From a checkpoint of a small image diffusion model.
Model: arch dit, activation gelu, patch size [4, 4], width 256.
Training: adamw at rate 0.00084, 7300 steps.
Rows from block 4, named by matrix and row number. Each number is 200 + 40 x the weight over its row's rms, rounded and kept within 0 to 999. All counts start at 0. After the name is the row's rms in percent of the matrix's.
# fc2: MLP down (model.blocks.4.mlp.fc2.weight, 256x1536), inputs 1462-1535
fc2.208,096,185,199,198,190,203,225,200,269,198,200,227,232,259,139,222,199,189,152,200,181,221,200,173,217,171,201,187,231,188,210,179,154,206,329,247,279,201,205,104,198,242,152,271,166,207,200,182,158,200,164,244,312,218,223,207,204,265,238,214,216,171,199,146,167,285,153,332,168,176,207,200,259,139,185
fc2.209,097,158,184,174,203,262,188,200,239,192,214,197,206,197,203,145,163,193,235,265,216,200,248,269,234,240,187,155,211,256,166,173,281,193,170,200,199,201,222,242,206,200,121,205,164,208,173,200,213,133,149,234,199,158,209,205,181,192,234,199,230,199,221,161,192,150,241,244,185,196,168,231,200,221,200
fc2.210,100,199,292,181,176,166,161,230,277,199,203,239,181,186,200,193,171,211,221,133,185,73,212,177,196,258,166,201,163,305,122,208,176,272,174,239,212,188,196,193,252,250,212,272,125,112,97,199,185,128,199,197,200,233,241,183,183,171,173,192,200,247,204,236,245,206,201,197,222,227,163,201,199,235,207
fc2.211,093,202,167,148,197,265,180,217,171,266,200,203,232,198,146,166,228,165,221,145,161,207,241,206,259,196,249,270,298,327,135,200,200,257,212,196,250,159,187,192,248,176,174,164,197,222,311,183,193,183,133,177,244,197,148,233,224,256,126,128,146,199,199,169,148,122,179,178,197,191,197,182,201,238,138
fc2.212,100,239,167,272,109,171,173,224,211,248,219,200,206,183,241,197,272,138,186,99,218,193,226,183,192,199,118,211,200,200,200,221,232,201,144,236,209,180,226,171,237,213,200,232,200,199,205,217,200,231,193,216,151,261,193,197,185,189,196,176,215,208,200,218,209,290,247,217,206,156,230,133,193,175,192
fc2.213,098,226,185,179,173,194,220,168,206,153,197,134,200,203,266,178,200,200,208,202,156,224,200,247,275,217,200,283,180,232,199,203,231,244,191,194,162,197,207,249,127,151,167,200,193,200,187,234,202,214,200,317,186,201,228,226,222,242,273,159,291,220,149,233,205,319,213,236,232,211,205,182,53,279,142
fc2.214,098,213,101,126,200,200,183,224,199,189,244,210,201,200,198,130,198,195,218,249,179,189,294,214,202,218,184,176,205,207,245,109,158,157,178,195,201,214,168,202,201,211,193,164,200,139,228,224,193,201,246,202,271,261,201,197,200,150,201,199,199,228,200,248,196,210,223,211,181,208,137,143,161,138,167
fc2.215,099,268,201,144,153,199,201,170,151,233,211,168,245,185,223,175,93,277,170,166,221,200,155,183,294,196,189,122,197,192,173,255,185,251,147,206,204,202,196,162,146,215,154,191,235,205,202,199,176,188,186,189,187,221,190,149,212,184,129,205,207,212,238,196,183,256,230,151,218,160,237,239,214,100,170
fc2.216,102,214,198,176,162,272,180,220,222,202,204,186,179,280,231,200,142,193,200,202,202,201,134,188,137,198,170,190,237,268,204,200,224,209,35,198,225,217,124,207,196,227,140,177,250,190,205,195,132,255,189,175,185,244,209,147,182,212,200,179,223,248,151,148,209,216,213,243,205,175,201,213,227,343,237
fc2.217,095,183,203,187,221,253,200,204,210,139,199,200,196,196,183,140,130,135,194,168,114,246,167,149,186,200,201,282,203,259,200,234,178,230,211,218,179,215,109,202,200,229,202,203,212,217,89,206,211,199,201,169,200,228,220,243,200,155,190,210,222,235,185,260,174,256,265,240,168,209,147,200,156,123,208
fc2.218,094,178,224,191,200,88,188,150,291,229,197,78,200,218,256,193,176,199,172,238,121,110,207,204,141,98,213,285,197,215,199,198,264,153,152,199,155,205,182,221,169,126,205,191,251,180,124,161,221,137,238,234,219,250,198,216,195,181,251,199,228,187,147,233,184,117,193,235,199,223,213,202,171,139,126
fc2.219,097,171,220,197,235,174,136,182,243,260,165,167,205,247,215,210,238,200,165,197,195,201,168,164,201,200,217,202,209,241,198,152,190,273,177,290,180,213,195,117,197,215,164,203,200,187,249,201,197,203,257,193,201,213,264,229,199,224,161,201,154,184,200,199,171,108,153,299,125,216,200,210,176,169,237
fc2.220,106,261,203,209,171,193,242,120,168,241,232,179,217,128,214,285,199,216,176,144,142,205,145,230,177,153,183,238,258,242,178,208,114,200,173,202,201,192,226,243,257,198,266,180,255,155,168,132,230,237,197,137,200,219,147,264,201,185,211,210,201,176,158,164,220,40,225,206,160,200,218,182,199,199,206
fc2.221,094,156,201,175,200,202,236,149,185,194,173,247,139,201,203,242,204,201,179,195,179,218,268,229,220,202,212,277,200,188,218,201,198,221,181,216,169,203,250,192,126,200,186,231,200,221,149,182,218,221,236,206,154,232,205,181,216,269,214,219,213,190,200,195,195,201,167,201,147,234,205,198,184,197,192
fc2.222,095,244,224,171,147,83,203,197,215,193,218,207,241,208,181,210,167,200,200,196,236,204,115,199,203,155,222,214,225,192,198,200,206,192,133,287,266,220,201,187,295,175,246,204,195,200,249,200,183,189,195,240,200,163,185,156,234,201,202,146,140,181,243,225,163,131,217,202,200,231,208,238,201,231,159
fc2.223,107,186,240,132,160,225,191,213,135,244,195,200,224,213,243,277,258,221,222,216,250,175,197,214,205,142,227,219,187,226,199,201,266,204,239,224,94,220,201,249,184,280,210,152,131,116,200,206,171,244,199,164,231,122,178,246,175,202,201,193,267,248,215,206,160,165,161,257,200,249,179,217,243,182,244
fc2.224,107,195,266,218,277,268,240,174,214,185,256,208,154,260,176,188,269,165,178,327,134,207,219,196,253,216,212,154,201,160,200,204,207,97,185,243,252,152,203,209,201,222,209,246,205,195,152,205,270,192,200,200,148,152,139,169,215,249,230,219,156,109,200,171,312,266,201,201,181,201,180,209,198,246,193
fc2.225,103,196,214,211,207,242,206,191,249,299,150,199,229,222,194,209,181,154,200,272,200,236,150,230,157,184,230,186,202,256,200,194,129,147,195,201,188,188,203,170,200,200,256,275,241,147,235,157,186,184,200,157,200,222,104,255,269,212,157,239,198,250,263,290,196,217,186,115,225,177,235,246,200,155,227
fc2.226,107,185,202,201,192,201,209,187,228,191,167,200,127,265,188,63,262,199,241,94,156,118,220,223,251,200,217,195,209,99,205,203,251,201,242,206,228,207,189,234,202,200,304,223,210,187,157,204,184,188,219,200,212,274,204,191,191,209,272,219,163,201,149,188,249,135,147,180,181,205,193,215,180,197,202
fc2.227,092,187,238,200,274,245,215,240,200,189,222,283,196,176,278,170,219,211,253,124,248,268,200,198,182,196,209,220,200,167,193,212,200,309,87,240,268,159,229,203,114,240,157,273,199,198,113,199,194,231,213,209,156,200,201,169,229,280,173,170,190,258,201,236,191,155,198,200,194,249,249,199,204,200,144
fc2.228,100,142,194,198,191,242,157,180,198,167,200,200,144,202,217,166,227,200,176,164,200,194,232,194,167,243,156,227,183,119,157,165,254,184,168,313,204,199,203,189,262,192,200,205,232,174,164,282,225,216,195,278,177,197,187,182,245,122,226,168,189,163,197,195,236,199,136,256,212,192,162,157,204,275,144
fc2.229,104,168,204,200,275,202,214,294,196,131,222,249,255,214,183,212,218,202,227,171,262,150,200,209,130,198,199,177,161,172,182,151,288,180,64,205,200,196,186,236,178,203,242,200,217,181,183,226,179,160,189,212,188,179,236,194,196,161,242,161,252,216,253,187,174,260,201,188,221,174,310,238,248,222,134
fc2.230,103,247,57,206,199,198,263,203,227,162,199,200,199,230,177,164,91,196,199,210,135,256,200,176,237,201,213,198,178,315,221,150,228,128,119,199,182,253,199,135,160,211,170,246,199,199,228,169,188,164,200,101,199,272,193,146,260,206,178,145,200,199,187,142,154,89,202,251,273,163,205,238,198,224,186
fc2.231,096,171,258,207,233,153,211,211,214,200,220,200,243,278,167,149,236,200,199,247,153,218,220,189,200,242,203,202,171,255,231,123,201,278,211,200,166,270,251,102,288,200,199,233,203,196,209,106,146,197,187,247,272,171,200,201,160,200,181,230,207,202,147,210,242,103,219,75,203,207,271,199,196,200,197
fc2.232,094,238,205,264,199,208,203,195,191,123,201,214,199,261,188,145,174,199,279,178,118,206,183,129,243,198,236,187,168,212,201,196,157,228,281,234,205,191,213,147,210,206,200,168,201,184,192,206,205,176,240,161,142,222,200,206,204,210,166,186,221,208,196,277,197,274,167,200,109,243,225,170,243,71,208
fc2.233,098,246,124,174,203,147,198,196,163,217,201,246,197,202,201,200,164,200,224,192,198,214,149,151,199,187,130,233,169,210,278,119,193,99,244,210,173,272,199,222,176,189,254,189,251,153,301,161,176,225,183,232,118,166,242,209,156,142,189,199,145,194,172,221,197,270,181,224,240,225,168,221,156,146,198
fc2.234,096,171,199,199,195,191,130,151,207,214,192,214,226,182,197,220,252,219,264,240,144,213,162,139,176,218,135,233,199,170,163,187,203,116,261,167,212,189,173,188,203,201,205,256,199,207,198,203,212,131,195,251,200,226,171,173,197,198,273,150,178,234,236,159,192,173,202,279,213,290,147,196,222,223,200
fc2.235,094,164,204,205,234,184,207,198,217,179,201,197,216,218,198,197,187,178,147,209,196,208,104,188,212,163,204,189,193,173,200,199,167,196,250,215,171,197,203,116,203,238,191,160,265,176,238,200,311,132,170,217,200,243,292,207,177,173,218,205,193,320,200,267,198,415,200,209,160,214,243,169,203,183,190
fc2.236,105,199,237,200,180,199,249,198,170,202,204,241,276,268,161,171,285,195,248,167,182,224,260,179,201,234,257,184,153,193,201,159,117,195,306,212,194,245,200,180,239,249,184,202,242,245,242,133,166,173,200,161,215,202,242,94,160,220,128,209,183,185,171,179,203,255,175,197,170,187,143,116,260,166,159
fc2.237,100,211,200,169,213,153,206,239,173,201,199,200,200,232,319,213,188,194,201,270,205,190,200,168,212,171,200,162,181,210,203,184,189,187,223,200,199,201,209,168,197,227,241,200,170,177,183,196,199,154,180,200,167,125,268,178,203,202,198,189,199,218,200,194,164,304,157,199,201,200,228,184,198,156,221
fc2.238,102,229,131,229,202,147,116,242,250,185,215,199,133,206,223,212,199,285,234,147,193,220,232,182,186,220,278,217,179,196,191,184,198,263,175,238,192,155,263,156,192,245,195,201,150,217,320,148,193,191,217,192,204,208,205,217,200,210,170,179,254,190,187,155,246,276,200,158,259,121,259,175,146,257,201
fc2.239,095,207,163,216,239,215,192,203,163,200,198,196,103,197,213,234,104,195,199,160,245,320,266,246,221,240,192,237,254,198,117,198,274,226,208,176,292,221,238,216,128,261,193,198,195,179,206,220,219,89,193,232,138,184,198,192,212,118,216,153,197,194,207,260,138,223,245,199,243,88,130,228,279,192,254
fc2.240,100,175,114,200,204,234,169,118,181,162,129,199,214,251,205,152,246,211,157,220,148,170,194,188,212,193,221,167,221,217,231,199,166,207,247,251,224,191,180,149,232,164,227,220,244,211,211,179,162,194,222,175,196,250,260,224,220,234,200,246,156,164,219,172,221,184,286,277,203,189,199,219,225,209,231
fc2.241,106,145,156,217,166,184,166,199,222,158,265,265,219,147,293,161,211,177,141,140,210,259,201,91,134,206,229,234,129,155,203,171,200,263,241,218,263,159,199,185,230,202,228,199,223,181,233,157,194,244,206,210,191,132,180,205,236,229,197,186,128,205,194,226,276,74,251,246,191,246,205,207,217,194,180
fc2.242,106,201,182,201,209,177,242,198,239,198,148,210,212,224,203,227,262,139,193,148,178,205,238,199,180,156,236,208,191,287,206,163,270,254,232,209,175,223,204,219,147,212,159,145,245,222,192,87,178,145,195,239,202,226,210,163,191,99,238,267,173,226,211,173,240,104,192,195,200,226,169,219,202,203,202
fc2.243,100,204,127,198,205,319,199,240,234,224,212,200,200,162,241,309,252,165,245,238,172,151,218,203,242,213,231,246,212,187,208,221,167,127,214,181,222,213,224,244,239,155,207,256,215,167,45,131,283,190,169,173,201,233,200,243,199,159,199,156,184,246,212,184,273,183,199,183,219,177,201,200,220,168,216
fc2.244,107,204,199,207,185,258,153,247,197,182,134,205,204,162,169,178,196,158,120,187,274,141,166,160,152,157,185,193,167,218,204,223,158,215,112,241,162,250,162,269,203,234,114,239,157,188,201,208,203,189,245,195,257,255,189,212,228,226,189,220,195,139,198,199,224,217,223,228,195,238,174,231,224,162,256
fc2.245,099,197,172,196,169,224,191,233,138,173,165,200,237,146,210,263,170,193,200,258,173,210,196,249,199,200,201,199,194,170,215,184,224,126,195,193,207,223,183,296,201,130,177,166,225,195,188,198,247,199,199,186,215,129,176,169,193,158,214,209,270,202,162,170,210,289,201,199,200,293,215,172,168,247,252
fc2.246,102,200,198,248,227,183,107,195,199,206,176,201,108,198,201,147,232,238,221,12,199,146,199,259,231,214,205,149,168,188,258,253,135,237,53,66,134,203,184,168,199,229,242,197,273,188,314,219,191,199,253,214,116,194,200,157,203,195,256,170,192,187,200,130,252,52,246,232,153,199,218,196,135,229,265
fc2.247,097,204,163,205,184,236,198,257,143,182,199,287,184,265,209,204,172,197,183,177,175,153,195,182,184,200,189,188,169,182,210,153,152,194,238,202,194,210,212,169,237,193,227,238,166,208,268,200,167,172,184,267,181,223,170,180,237,215,201,179,117,224,214,199,200,422,238,162,202,217,179,201,192,159,251
fc2.248,111,215,210,212,209,162,143,151,78,152,153,205,218,265,178,180,245,177,207,165,196,181,190,139,101,186,127,191,233,171,266,186,132,229,190,224,208,233,261,231,150,207,177,231,248,94,231,229,74,188,200,198,180,184,175,190,233,272,309,198,160,200,205,201,206,278,164,217,139,220,197,147,170,266,102
fc2.249,100,198,244,274,211,227,234,141,126,187,168,203,199,173,208,229,201,206,193,115,195,257,197,204,227,200,226,276,179,200,158,140,161,174,338,226,166,205,156,282,211,165,235,290,148,243,196,215,193,217,200,212,216,189,190,251,194,161,181,223,208,212,243,199,198,181,156,146,201,123,210,202,180,196,148
fc2.250,098,133,180,93,181,157,201,212,190,157,160,232,160,184,277,197,187,213,105,202,240,169,201,167,154,200,182,167,277,199,201,229,197,163,96,225,260,218,239,206,101,200,267,217,146,213,181,220,229,182,191,155,144,199,145,180,199,275,199,196,211,195,244,237,173,184,183,202,228,233,217,228,164,204,135
fc2.251,097,199,162,257,132,167,182,197,117,183,205,221,211,209,200,200,203,215,210,231,211,116,175,209,199,200,200,184,125,238,181,200,214,164,153,207,190,187,187,136,202,175,217,160,223,198,184,225,162,245,200,142,183,233,174,203,202,247,173,174,222,244,182,203,246,88,195,187,211,234,210,175,189,216,200