Rows from block 4, named by matrix and row number. Each number is 128 + 32 x the weight over its row's rms, rounded and kept within 0 to 255. All counts start at 0. After the name is the row's rms in percent of the matrix's.
# fc2: MLP down (model.blocks.4.mlp.fc2.weight, 256x1536), inputs 860-945
fc2.2 104 [106 106 168  69 146 134 104 146 152 226 148 149 146  72 113 110 129 139 171  84 115 144  92 191 112  81 130 131 118 145 143  53 142  86 122 173 111 133 112 132 189 141 180 120 136 120 100 121 161 153  93 110 140 129 129 127  73  56 151 122 134 122 114 130 130 164 135 155 124 113 171 133 152 126 129 128 123  66 114  97 183 162  83 126 120 109]
fc2.3 098 [121 101 173 146 128 121 111 135 128 106  74 111 168 125 145 170 158  90 150  89 128 110 128 122 100 131  92 115 157 164 128 135  92 128 142 159 129 117  81 125 169 107  66 159 115 119 148 125 102  61 131 129 141 127 136 131 177 154 163  60 128 115 128 121 101 131 137 119 117 123  73 119 119  53 129 128  90 151 182 156 217  83 128 146 163 136]
fc2.4 094 [115 128 175 102 129 128 139 128 157 128 116 128 143 130 183 147 148 153 154  89 128 128 101 128 160 109 154 140 143 102 109 141 122 184 106 121 122 127 142 125 128 138 163 143 174 119 167 151 167 148  92  91  64 147 130 149 131 129 124 101 128 128 136 101 143 130 118 134 161 102  26 136 127 164 115 114 147  13 152 145 129 128 109 128 113 166]
fc2.5 098 [100 135 161 140 138 103 161 172 131 205  92 162 161 146 128 126 126 171 127 132 129 178 111 127 153 107 123 128 136 142 136 145 157  75 128 128 100 126 101 129 128 126 113  88 172 131  62  86 131 160 144 193 161 158 131 136 120 112 129 245 128 164 164  59  97 124 165  99  78 151 107 173 102 130 132 115 111 118  87 192 173 128 115 172 216 148]
fc2.6 103 [155 129 159 161 128 129 126 130 128 122  94 148 128 135 126 151 175 128 128 176 128 129 103 182 153 130 139 113 105 130 116 126 124  75 150 153 128 171 108  89 125 128 133 127 105 194  99  51 128 145 186 124  99  99 186  35 144 109 141 174 155 132 118 144 159 127 119 138 154  97 100 128 144 129 136 108 127 227 111 110 130 106 146 135 128 130]
fc2.7 099 [ 60 123 120 175 114 123 127 120 169 151 128 112 153  95 131 136  34 115 139 175 170  92 108 107  65 134 129 125  77 115 128 118 199  48 123 119 130 128 145 148 126 179  85 178 143 128 132 173  99 128  77 114 107 124 133 109 132 137 119 121 128 182 140 144 183 112 119  91  88 100 150  61 133 128 124 107 141 173 137 172 235 143 164 106 149  95]
fc2.8 098 [106  91 125 123 103 113 174 152 146 132 104  62 110 117 111 152 196 132  33 116 128 128 117 106  97 118 117 123 184 128 128 148 141 128 187  92 121  94 129 130 115 124 105 109  98  56 148 144 137 113 138 138 132 170 129 131 119 128  63  76 128 129  79 104 114 108 170 185  60  66  76 107 149 129 119 128 117  85 188 128 142 170 140 133 164  81]
fc2.9 096 [ 86  92 122 178 140 189 121 164 141 162 125 115 165  99 106  90  96  57 140 119 180 133 127 157  99 134 113 141 137 174 114 110 129 128  95 100 122 126 137  92  96 146 171 156 166  86 129 128  86 112 142 125 135  95 131 100 121  83 116 148 144 126 124  89 128 129 131 109 145  51 198 113 175 121 130  98 136 239 141 128 121 127 129 127 108 113]
fc2.10 096 [ 81  94 128 122 130 130 114  64  45  65 128 109 128 199  72 161 158 119 127  81 162 111  94 104 126 187 123 114 137 128 127 112  81 129 105 188 157 171  83 133 153 102 114 128 142 128 192 122 123 107 120 128 128 113 131  90 141 142 129 170 136 116 139 127 138 133  85 174 129 144  69 146 101 128  88 129 132 210 134 184 140 128 127 128 184 130]
fc2.11 099 [117  75 115  90 185 114 144 163 125 114  86 171 116 125 224 150 164 150 138 153 129 128 136 127  94  90 129  98  56 218 150 208 147  53 158 118 148 103 140 128 140 128  57 154 156 183 154 134 222 123  87 109  68  75 142 163  73 116 128 155 151 112  79 162 137  90 123  74 122 175 210 125 131  78 131 112 131   0 145  86 136 189  89 128 128 132]
fc2.12 102 [153 134 128  62 108 138 123 128 158  90 166 118 121 147  82  40 174 117 128 130 128 112 131 106 191 127 138 149 125 137 117 134 127 130  97 148  63 117 159 145 158 118 130 191 139 134 133 140  98  34 135  86 127  81 125  96 154  90 218 183  76  90 125 128 156 162 126 129 175 115 174 127 109 155  76 128 103 125 133 128 105 112 114 175 128 154]
fc2.13 104 [ 79 128 116 131 154 120 189 128 129  96 102 110 128 112 218  68 177 122 129  91 134 190 124 128 207 117 127  94 130 103 128 128 133 158 138 104 147 174 100  82 126 130 125 107 112 102 160  34 129  79 110 144 107 136  97 155  95 114 193 240 141 128 124 151 115 132 135  78 153  92 152  84 129 170  55  75 145  54 128  39 195 144 138 155 126 133]
fc2.14 099 [ 92  93 129 118 160 135  88  97 138 114 117  71 127 100 155 236 218 128  66 123 103 109 177 112 133 128 104 106 103 146 137 124 149 105 133 157 128 131 133 153 131  98 127 133 127 161 154 111 205 123 121 136 128 105 128 158  90 132 143  93 128 173 127  86 128 127 116 151 135 109  73 161 127 112 104 128 129  34  97  56   0 141 124 141  96 127]
fc2.15 093 [ 67 130 135 179 165 196 134 103  83  73 163 129 131 137  96 132 153 127  94 127 174  92 128 170 123  54 126 128 143 152 143 151  91 131 127 175 187 134 128  82 134 132 126  84 147 100 143 115 147 145  73  88 155 101 127 134 123 144 136 126 190 132 122 133 129 111 137  80 134 128 173 124 128  77 148 128 154 125 131 159 139 132 138 172 134 129]
fc2.16 104 [124  86 128 229 192 125 149 127 104 197 126  46  71 125 149 178 130 129 133 100 129 123 128 126  89 155 135 124 124 131 164  97 103 133 120 143 128 128 132 128 124 147  97 142 184 127 149 105 192 162 162 134 162  93 108 141 126 137 122 127  99 132 148 126 128 122 128  86 127 139 166 145 138 169 221 118 119  84  60 128 145 128 124 128 196  87]
fc2.17 106 [ 72 156  67 151   0  67 128 130 131 109  98  96 138 135 123 146 124 101  58  95 140 111 101 102 203 132 101 158 159 150 119 161  82 218 131  98 140 106 125 127 193 129 120 133 131 131 203 170 144 166 140 120  66  91 169 172 105 111  96 106 155 154  81 122 129 113  81 119 142 151 133 129 132 152 151 158 130 166 110 188 172 123 105 137 168 134]
fc2.18 104 [141 120 101 134 115 156 161 152 128  88 100 157 150 120 133 140  52 127 128 128 137 135 153  94 134 140 109 115 144 148 184 144  91 142  94 130 178 124  96 139 126 128 128 160 158 133 153  89 126 163 128 129 200 163 138 132 140 110 150 100 112 162 123 128  74 154 169 129 108 123 208 162 148 128 100 126 107 176  83 137 174  80  73 128 128 152]
fc2.19 094 [121 176 114  65 112 164 144 127 138  46 147 121  96  89 119  90 140  97 172 105 128 118  99 102 183 156 161 162 157 136 103 127 103 114 136  87 107 156 134  76  73  85  92 110 139 154  76 158 124 121 151 128 113  77 127 124 123 145 128 158 178 132 128 134 163 118 202 120 138 124 155 144 134 153  64 124 134 147 129 181 163 142 155  52 130  57]
fc2.20 097 [123 111 121 119 128 167 127 125 130  69 121 128 165 116 114 176 118 127  53 120 146  68 129 137 139  61 128 133  33 144 128 213 130 138 123 125 125 113 128 127 157 121  95 172 133 126 123 121 176 152 138  83 128 110 153  41 124 127 127 151 128 132 117 103 128 123  38 128 178 128 168 158 164 218 133 116 111 122 111 126 172  72 128  80 100 167]
fc2.21 104 [ 80 123  80 122 123 130 140 127 122 164 133 130 129 172 150 156  79 131 133  71 136 128 151 173 144 155 161  69 194 120  85 125 128  56 104 130 124 105 137  93 159 126 166 149 136 164 143 118 168 113 116 143 158 128  84  97 123 126 141 152  90 138 125 148 136 124 131 130  92 136  66 133 129 148 144 146 139  19 140 135 173 109  82 153 123 128]
fc2.22 097 [126 127  61  90 115 119 130 129 127 121 146  94  77 115  99 126 204 183  98 118  88 101 127  88 148 129 121 181 103  98 103 103 127 119  93 148  97 127 134  78  41 165 103 157  69 101  39 127 132 174 133 119 155 128 141 131 113 113 129 153 127 125 123 168 112  74 150 176 143  82 158 128  98 171 129 166 162 205 154 134 148 155 180  81 108  98]
fc2.23 104 [ 89 121 138 148 165 107 137  94 183  78 121 162 145 129  97 162 150  66 119  80  88 129 123  99  90 105 126 129  25 138 100 128 120  76 108  85 158 140 165 124 126 131 127 144 150 113 180 161 123 160 214 135 152 132 121 127 127 115 124  88 133 144 163 145 123 120 181 163 177 137 182  96 131 133 222 140  88 118 102 174 184 119 132 106 122 132]
fc2.24 101 [118  93 115 100 179 123 175 128 113 106 168 131 158 140 128 255 128 128  88 142 128 198 134 137  64 137 129 134 121 116 148 144 114 132 128 152 148 151 137  69 166 128 151 167 121  75 110 124 135 163 165 214 163 176 174  66  98  96 155 103 113  81 173 154 129 127 166 132 109 116 116 167 128 119 124 124 102 187 127 157 194 128 150 144 128 128]
fc2.25 100 [136 140 128 177 180  93 138 129 119 132  69 146 103 128 127  52 124 152 113 112 100 125 125 138 160 142 139  99 166 122 111 127 126 131 117 137 163 117 159 145  99 105 169 127 108 145 155 120   4 104  83 164 128 127 158 183 134 120 137 145 106  75 120 122 121 184 111  75  91 180  99 139 110 186 161 130 128 148 124 132 134 126 115 176 107  93]
fc2.26 095 [132  30 121 150 117  99  73 148  76 166 129 164  97 109 103 140 127 133 118 163 131  84 168 155 130 127 128 164 173 140 128 122 154 122 145  84 136 169 144 126  80 132 166 117 127 173 106 129 122 122 196 113 140 153 143  39  97 128 105 116 116 127 139 143  56 128 158 127 167 150 176 128 174 105  81 125  25 138 140 134 127 168 127 144  79 129]
fc2.27 097 [150 147 143 143  95 126 125 196 135 101 126 123 128 128  83  78  76 120 129 116 100 121 113 129 106 122 128 128 134  59 204 135 169  86  97 126 137 139 120 129  68 178 100  41 168 122  74 122 153 204 136 124 143 174 164 135 116 129 130  41 129 134  98 128 173  85 140 128 109 112 190 128 128 119 122 137 108 114 129 128  22 127  82 133  69  76]
fc2.28 099 [135 144 153 181 162  59 128 166  95 211 128 121 170  83 101 134  71 126 129 164 153  98 128 128  76 147 140  40 215  73 106 187 154  60 123 119 129 102 179 171  77 174  83 115 116  87 121  98 189 107  91 127 192 179 134 134 107  96 142 134 128 129 136 143 184 121 130 109 127  81  50 129  87 110  65 129 153  53 176 127  52 122 122  68 142 126]
fc2.29 092 [184 139 152 166 196  71 127 133 150 163 135 127 120 180  65  96 221  93 122 142 144 128 127  61  86 101 122 135 135 133 129 119 167 109  84 163 154 102 129 169  75 146 111 129 123 121 116 118 152 116 143 121 133 166 117 133 132 129 128 164 124 128 146 126  89  95 153 118  75 168 109  72  85  67  94 129  99 143 127 130 113 128 123 147 111 126]
fc2.30 092 [125 187 128 109 121  77 101 105 106 132 130 190 108 142  67 119 129  58 128 107 123 108 134 127  98 115 181 173 122 110  42 130 128 147 138 146 122  57 130 159 225 128 176 140 219  91 152  89 163  79 102 128 152 128 156  98 127  88 134 143 144 128 104 114 127 148 114 144 107 171 140 120 161 131 114 137 131 198 128 128 175 127 128 128 170 118]
fc2.31 094 [126 157 165 118  85  44 113 120 161 179  80 128 140 151 126  97 166 162 100 128 131  68  98 129 122 123 159 173 157 100  70 170 103 201  79 125 117 193 125 105 180 173 226 157 140 162 104 147 129 123 157 127 130 172 156 133 149 133 155  94 151 101 192 113 128 128 156 128  68 108 173 163  65 111 136 130 103 163 130 120 100 197  87 163 119 163]
fc2.32 101 [123 163 119 145 147 115 129 124 165 110 127 129 128 113 106 106 201  82 128 129  97 127 137 128 202 192 135 140 127 124 164 129 125 166  74 198 125 130 100 144 158 128 166  91 122 135 102 166 194 151 175 118 121 107 143 122 173 112 109  57  94 128  82  55 127 113 177 136  77 114 156  90 166 161 198  79  80  41 125 124 166 149 138 220 130 159]
fc2.33 097 [120  69 131 151 132 140 132 125  70  73 114 177 118 116  98 184 108 167 130 141  96 132  82 165 186 139  95 193  84 130 194 129 133 134 127 167 127 166 112 105 177 144 128 122 176 124  76 110 105 101 147  92 143 169  85 128  60 118 128 146 165 108 141 112 108 132 147  82 149 135 170 124 133 125 186 145 160 217 142 130 190 128 139 128 155 128]
fc2.34 098 [ 42 127 147 135 120 109 140  76 128 110  81 128 128 113 142 158 205 139 128  76  83  93 121 137 128 132  31 119 127 144 152 130 144 190 125 175 128  75 157 166  93 127 156 128  58 157  87 144 130 115 155  63 111 120 134 129 119 111 109 222  95 133 118 132 105  84 138 141 116 168 143  81 108  87 101 123 145 121 132 163 136 125 145 131 129 128]
fc2.35 095 [ 78 176 121 243 138 145 128 129 156 156 121 128 149 154 128 187  21 167 121 165 133  99 129 143 157 107 145  79 129 134 126 128  77 128  80 120 185 126 145 155  90 129 164 116 121 113 125 106  98 136 149 129 133 151 118 132  79 142 156  78 129 134 104 137  78  89 118 102 154 190 189 128  77 136  74 104 110  66 127 122  78 128 125  91 139 161]
fc2.36 101 [141 159 136 143 218 222 116 129 128 144 190 105  78 153 136 112 158 148 129 126 123 121 106  97 147 166  93 148 189 137 148 123 160  59 107 150 127 134 156 128 166 120 124 137 131 143 171 124 148 190  59 172 125  68 117 123 133 162 143 119 124 116 128 111 136 127 161 106 127  99 145 123 123 114 122 189 146 255 146 135 115 142 136 191 128 149]
fc2.37 099 [130 148 149 124 101  81 123 131 116 129  64 117 128 128  90 130 114 193 166 128  75  55 103 116 174  96 148 129 109 134 113 111 126 133 138 116 121 106 128  85 185  88 134 113 144 165 117  97 149 129 104 179 135  70 129  93 106  88 108 189 129 126 123 107 121 115 182 147 120 140 101 152 137 158 135 142 207   0 128 167 146 122 105  85 173  65]
fc2.38 107 [ 97  95  78 129 144 206 119 152 188 145 109 142 128  84  78 100 255 128 128 155 138 128 141 175 231 103  95 119 139 172 135 153 135 154 150 131  99 117 113  95 120 132  97 135  68  70 118 128 116 131  99 171 153  81  95 147 111 134  64 116  96 133 121 128 149 140 108 130  98 120  56 131 147  40 171 127 111 178  86 131 233 156 141 166 155 131]
fc2.39 097 [143 168  92 176 122  97 125  99 141 132 128 137 119  89 123  96 140  74 131 144 112 101 128 104 139 112 193  96 129 126 129 127 194 121 151  63 110 124 165 136  80  88 150  51 136 161 155 134 128 130 140 122  81 152 110  82 160 122 121 111 198 179  47 141 145 121  70 104 133 114 240 140 127 146 157 112  96  87 114 128 178 108 109 137 188 157]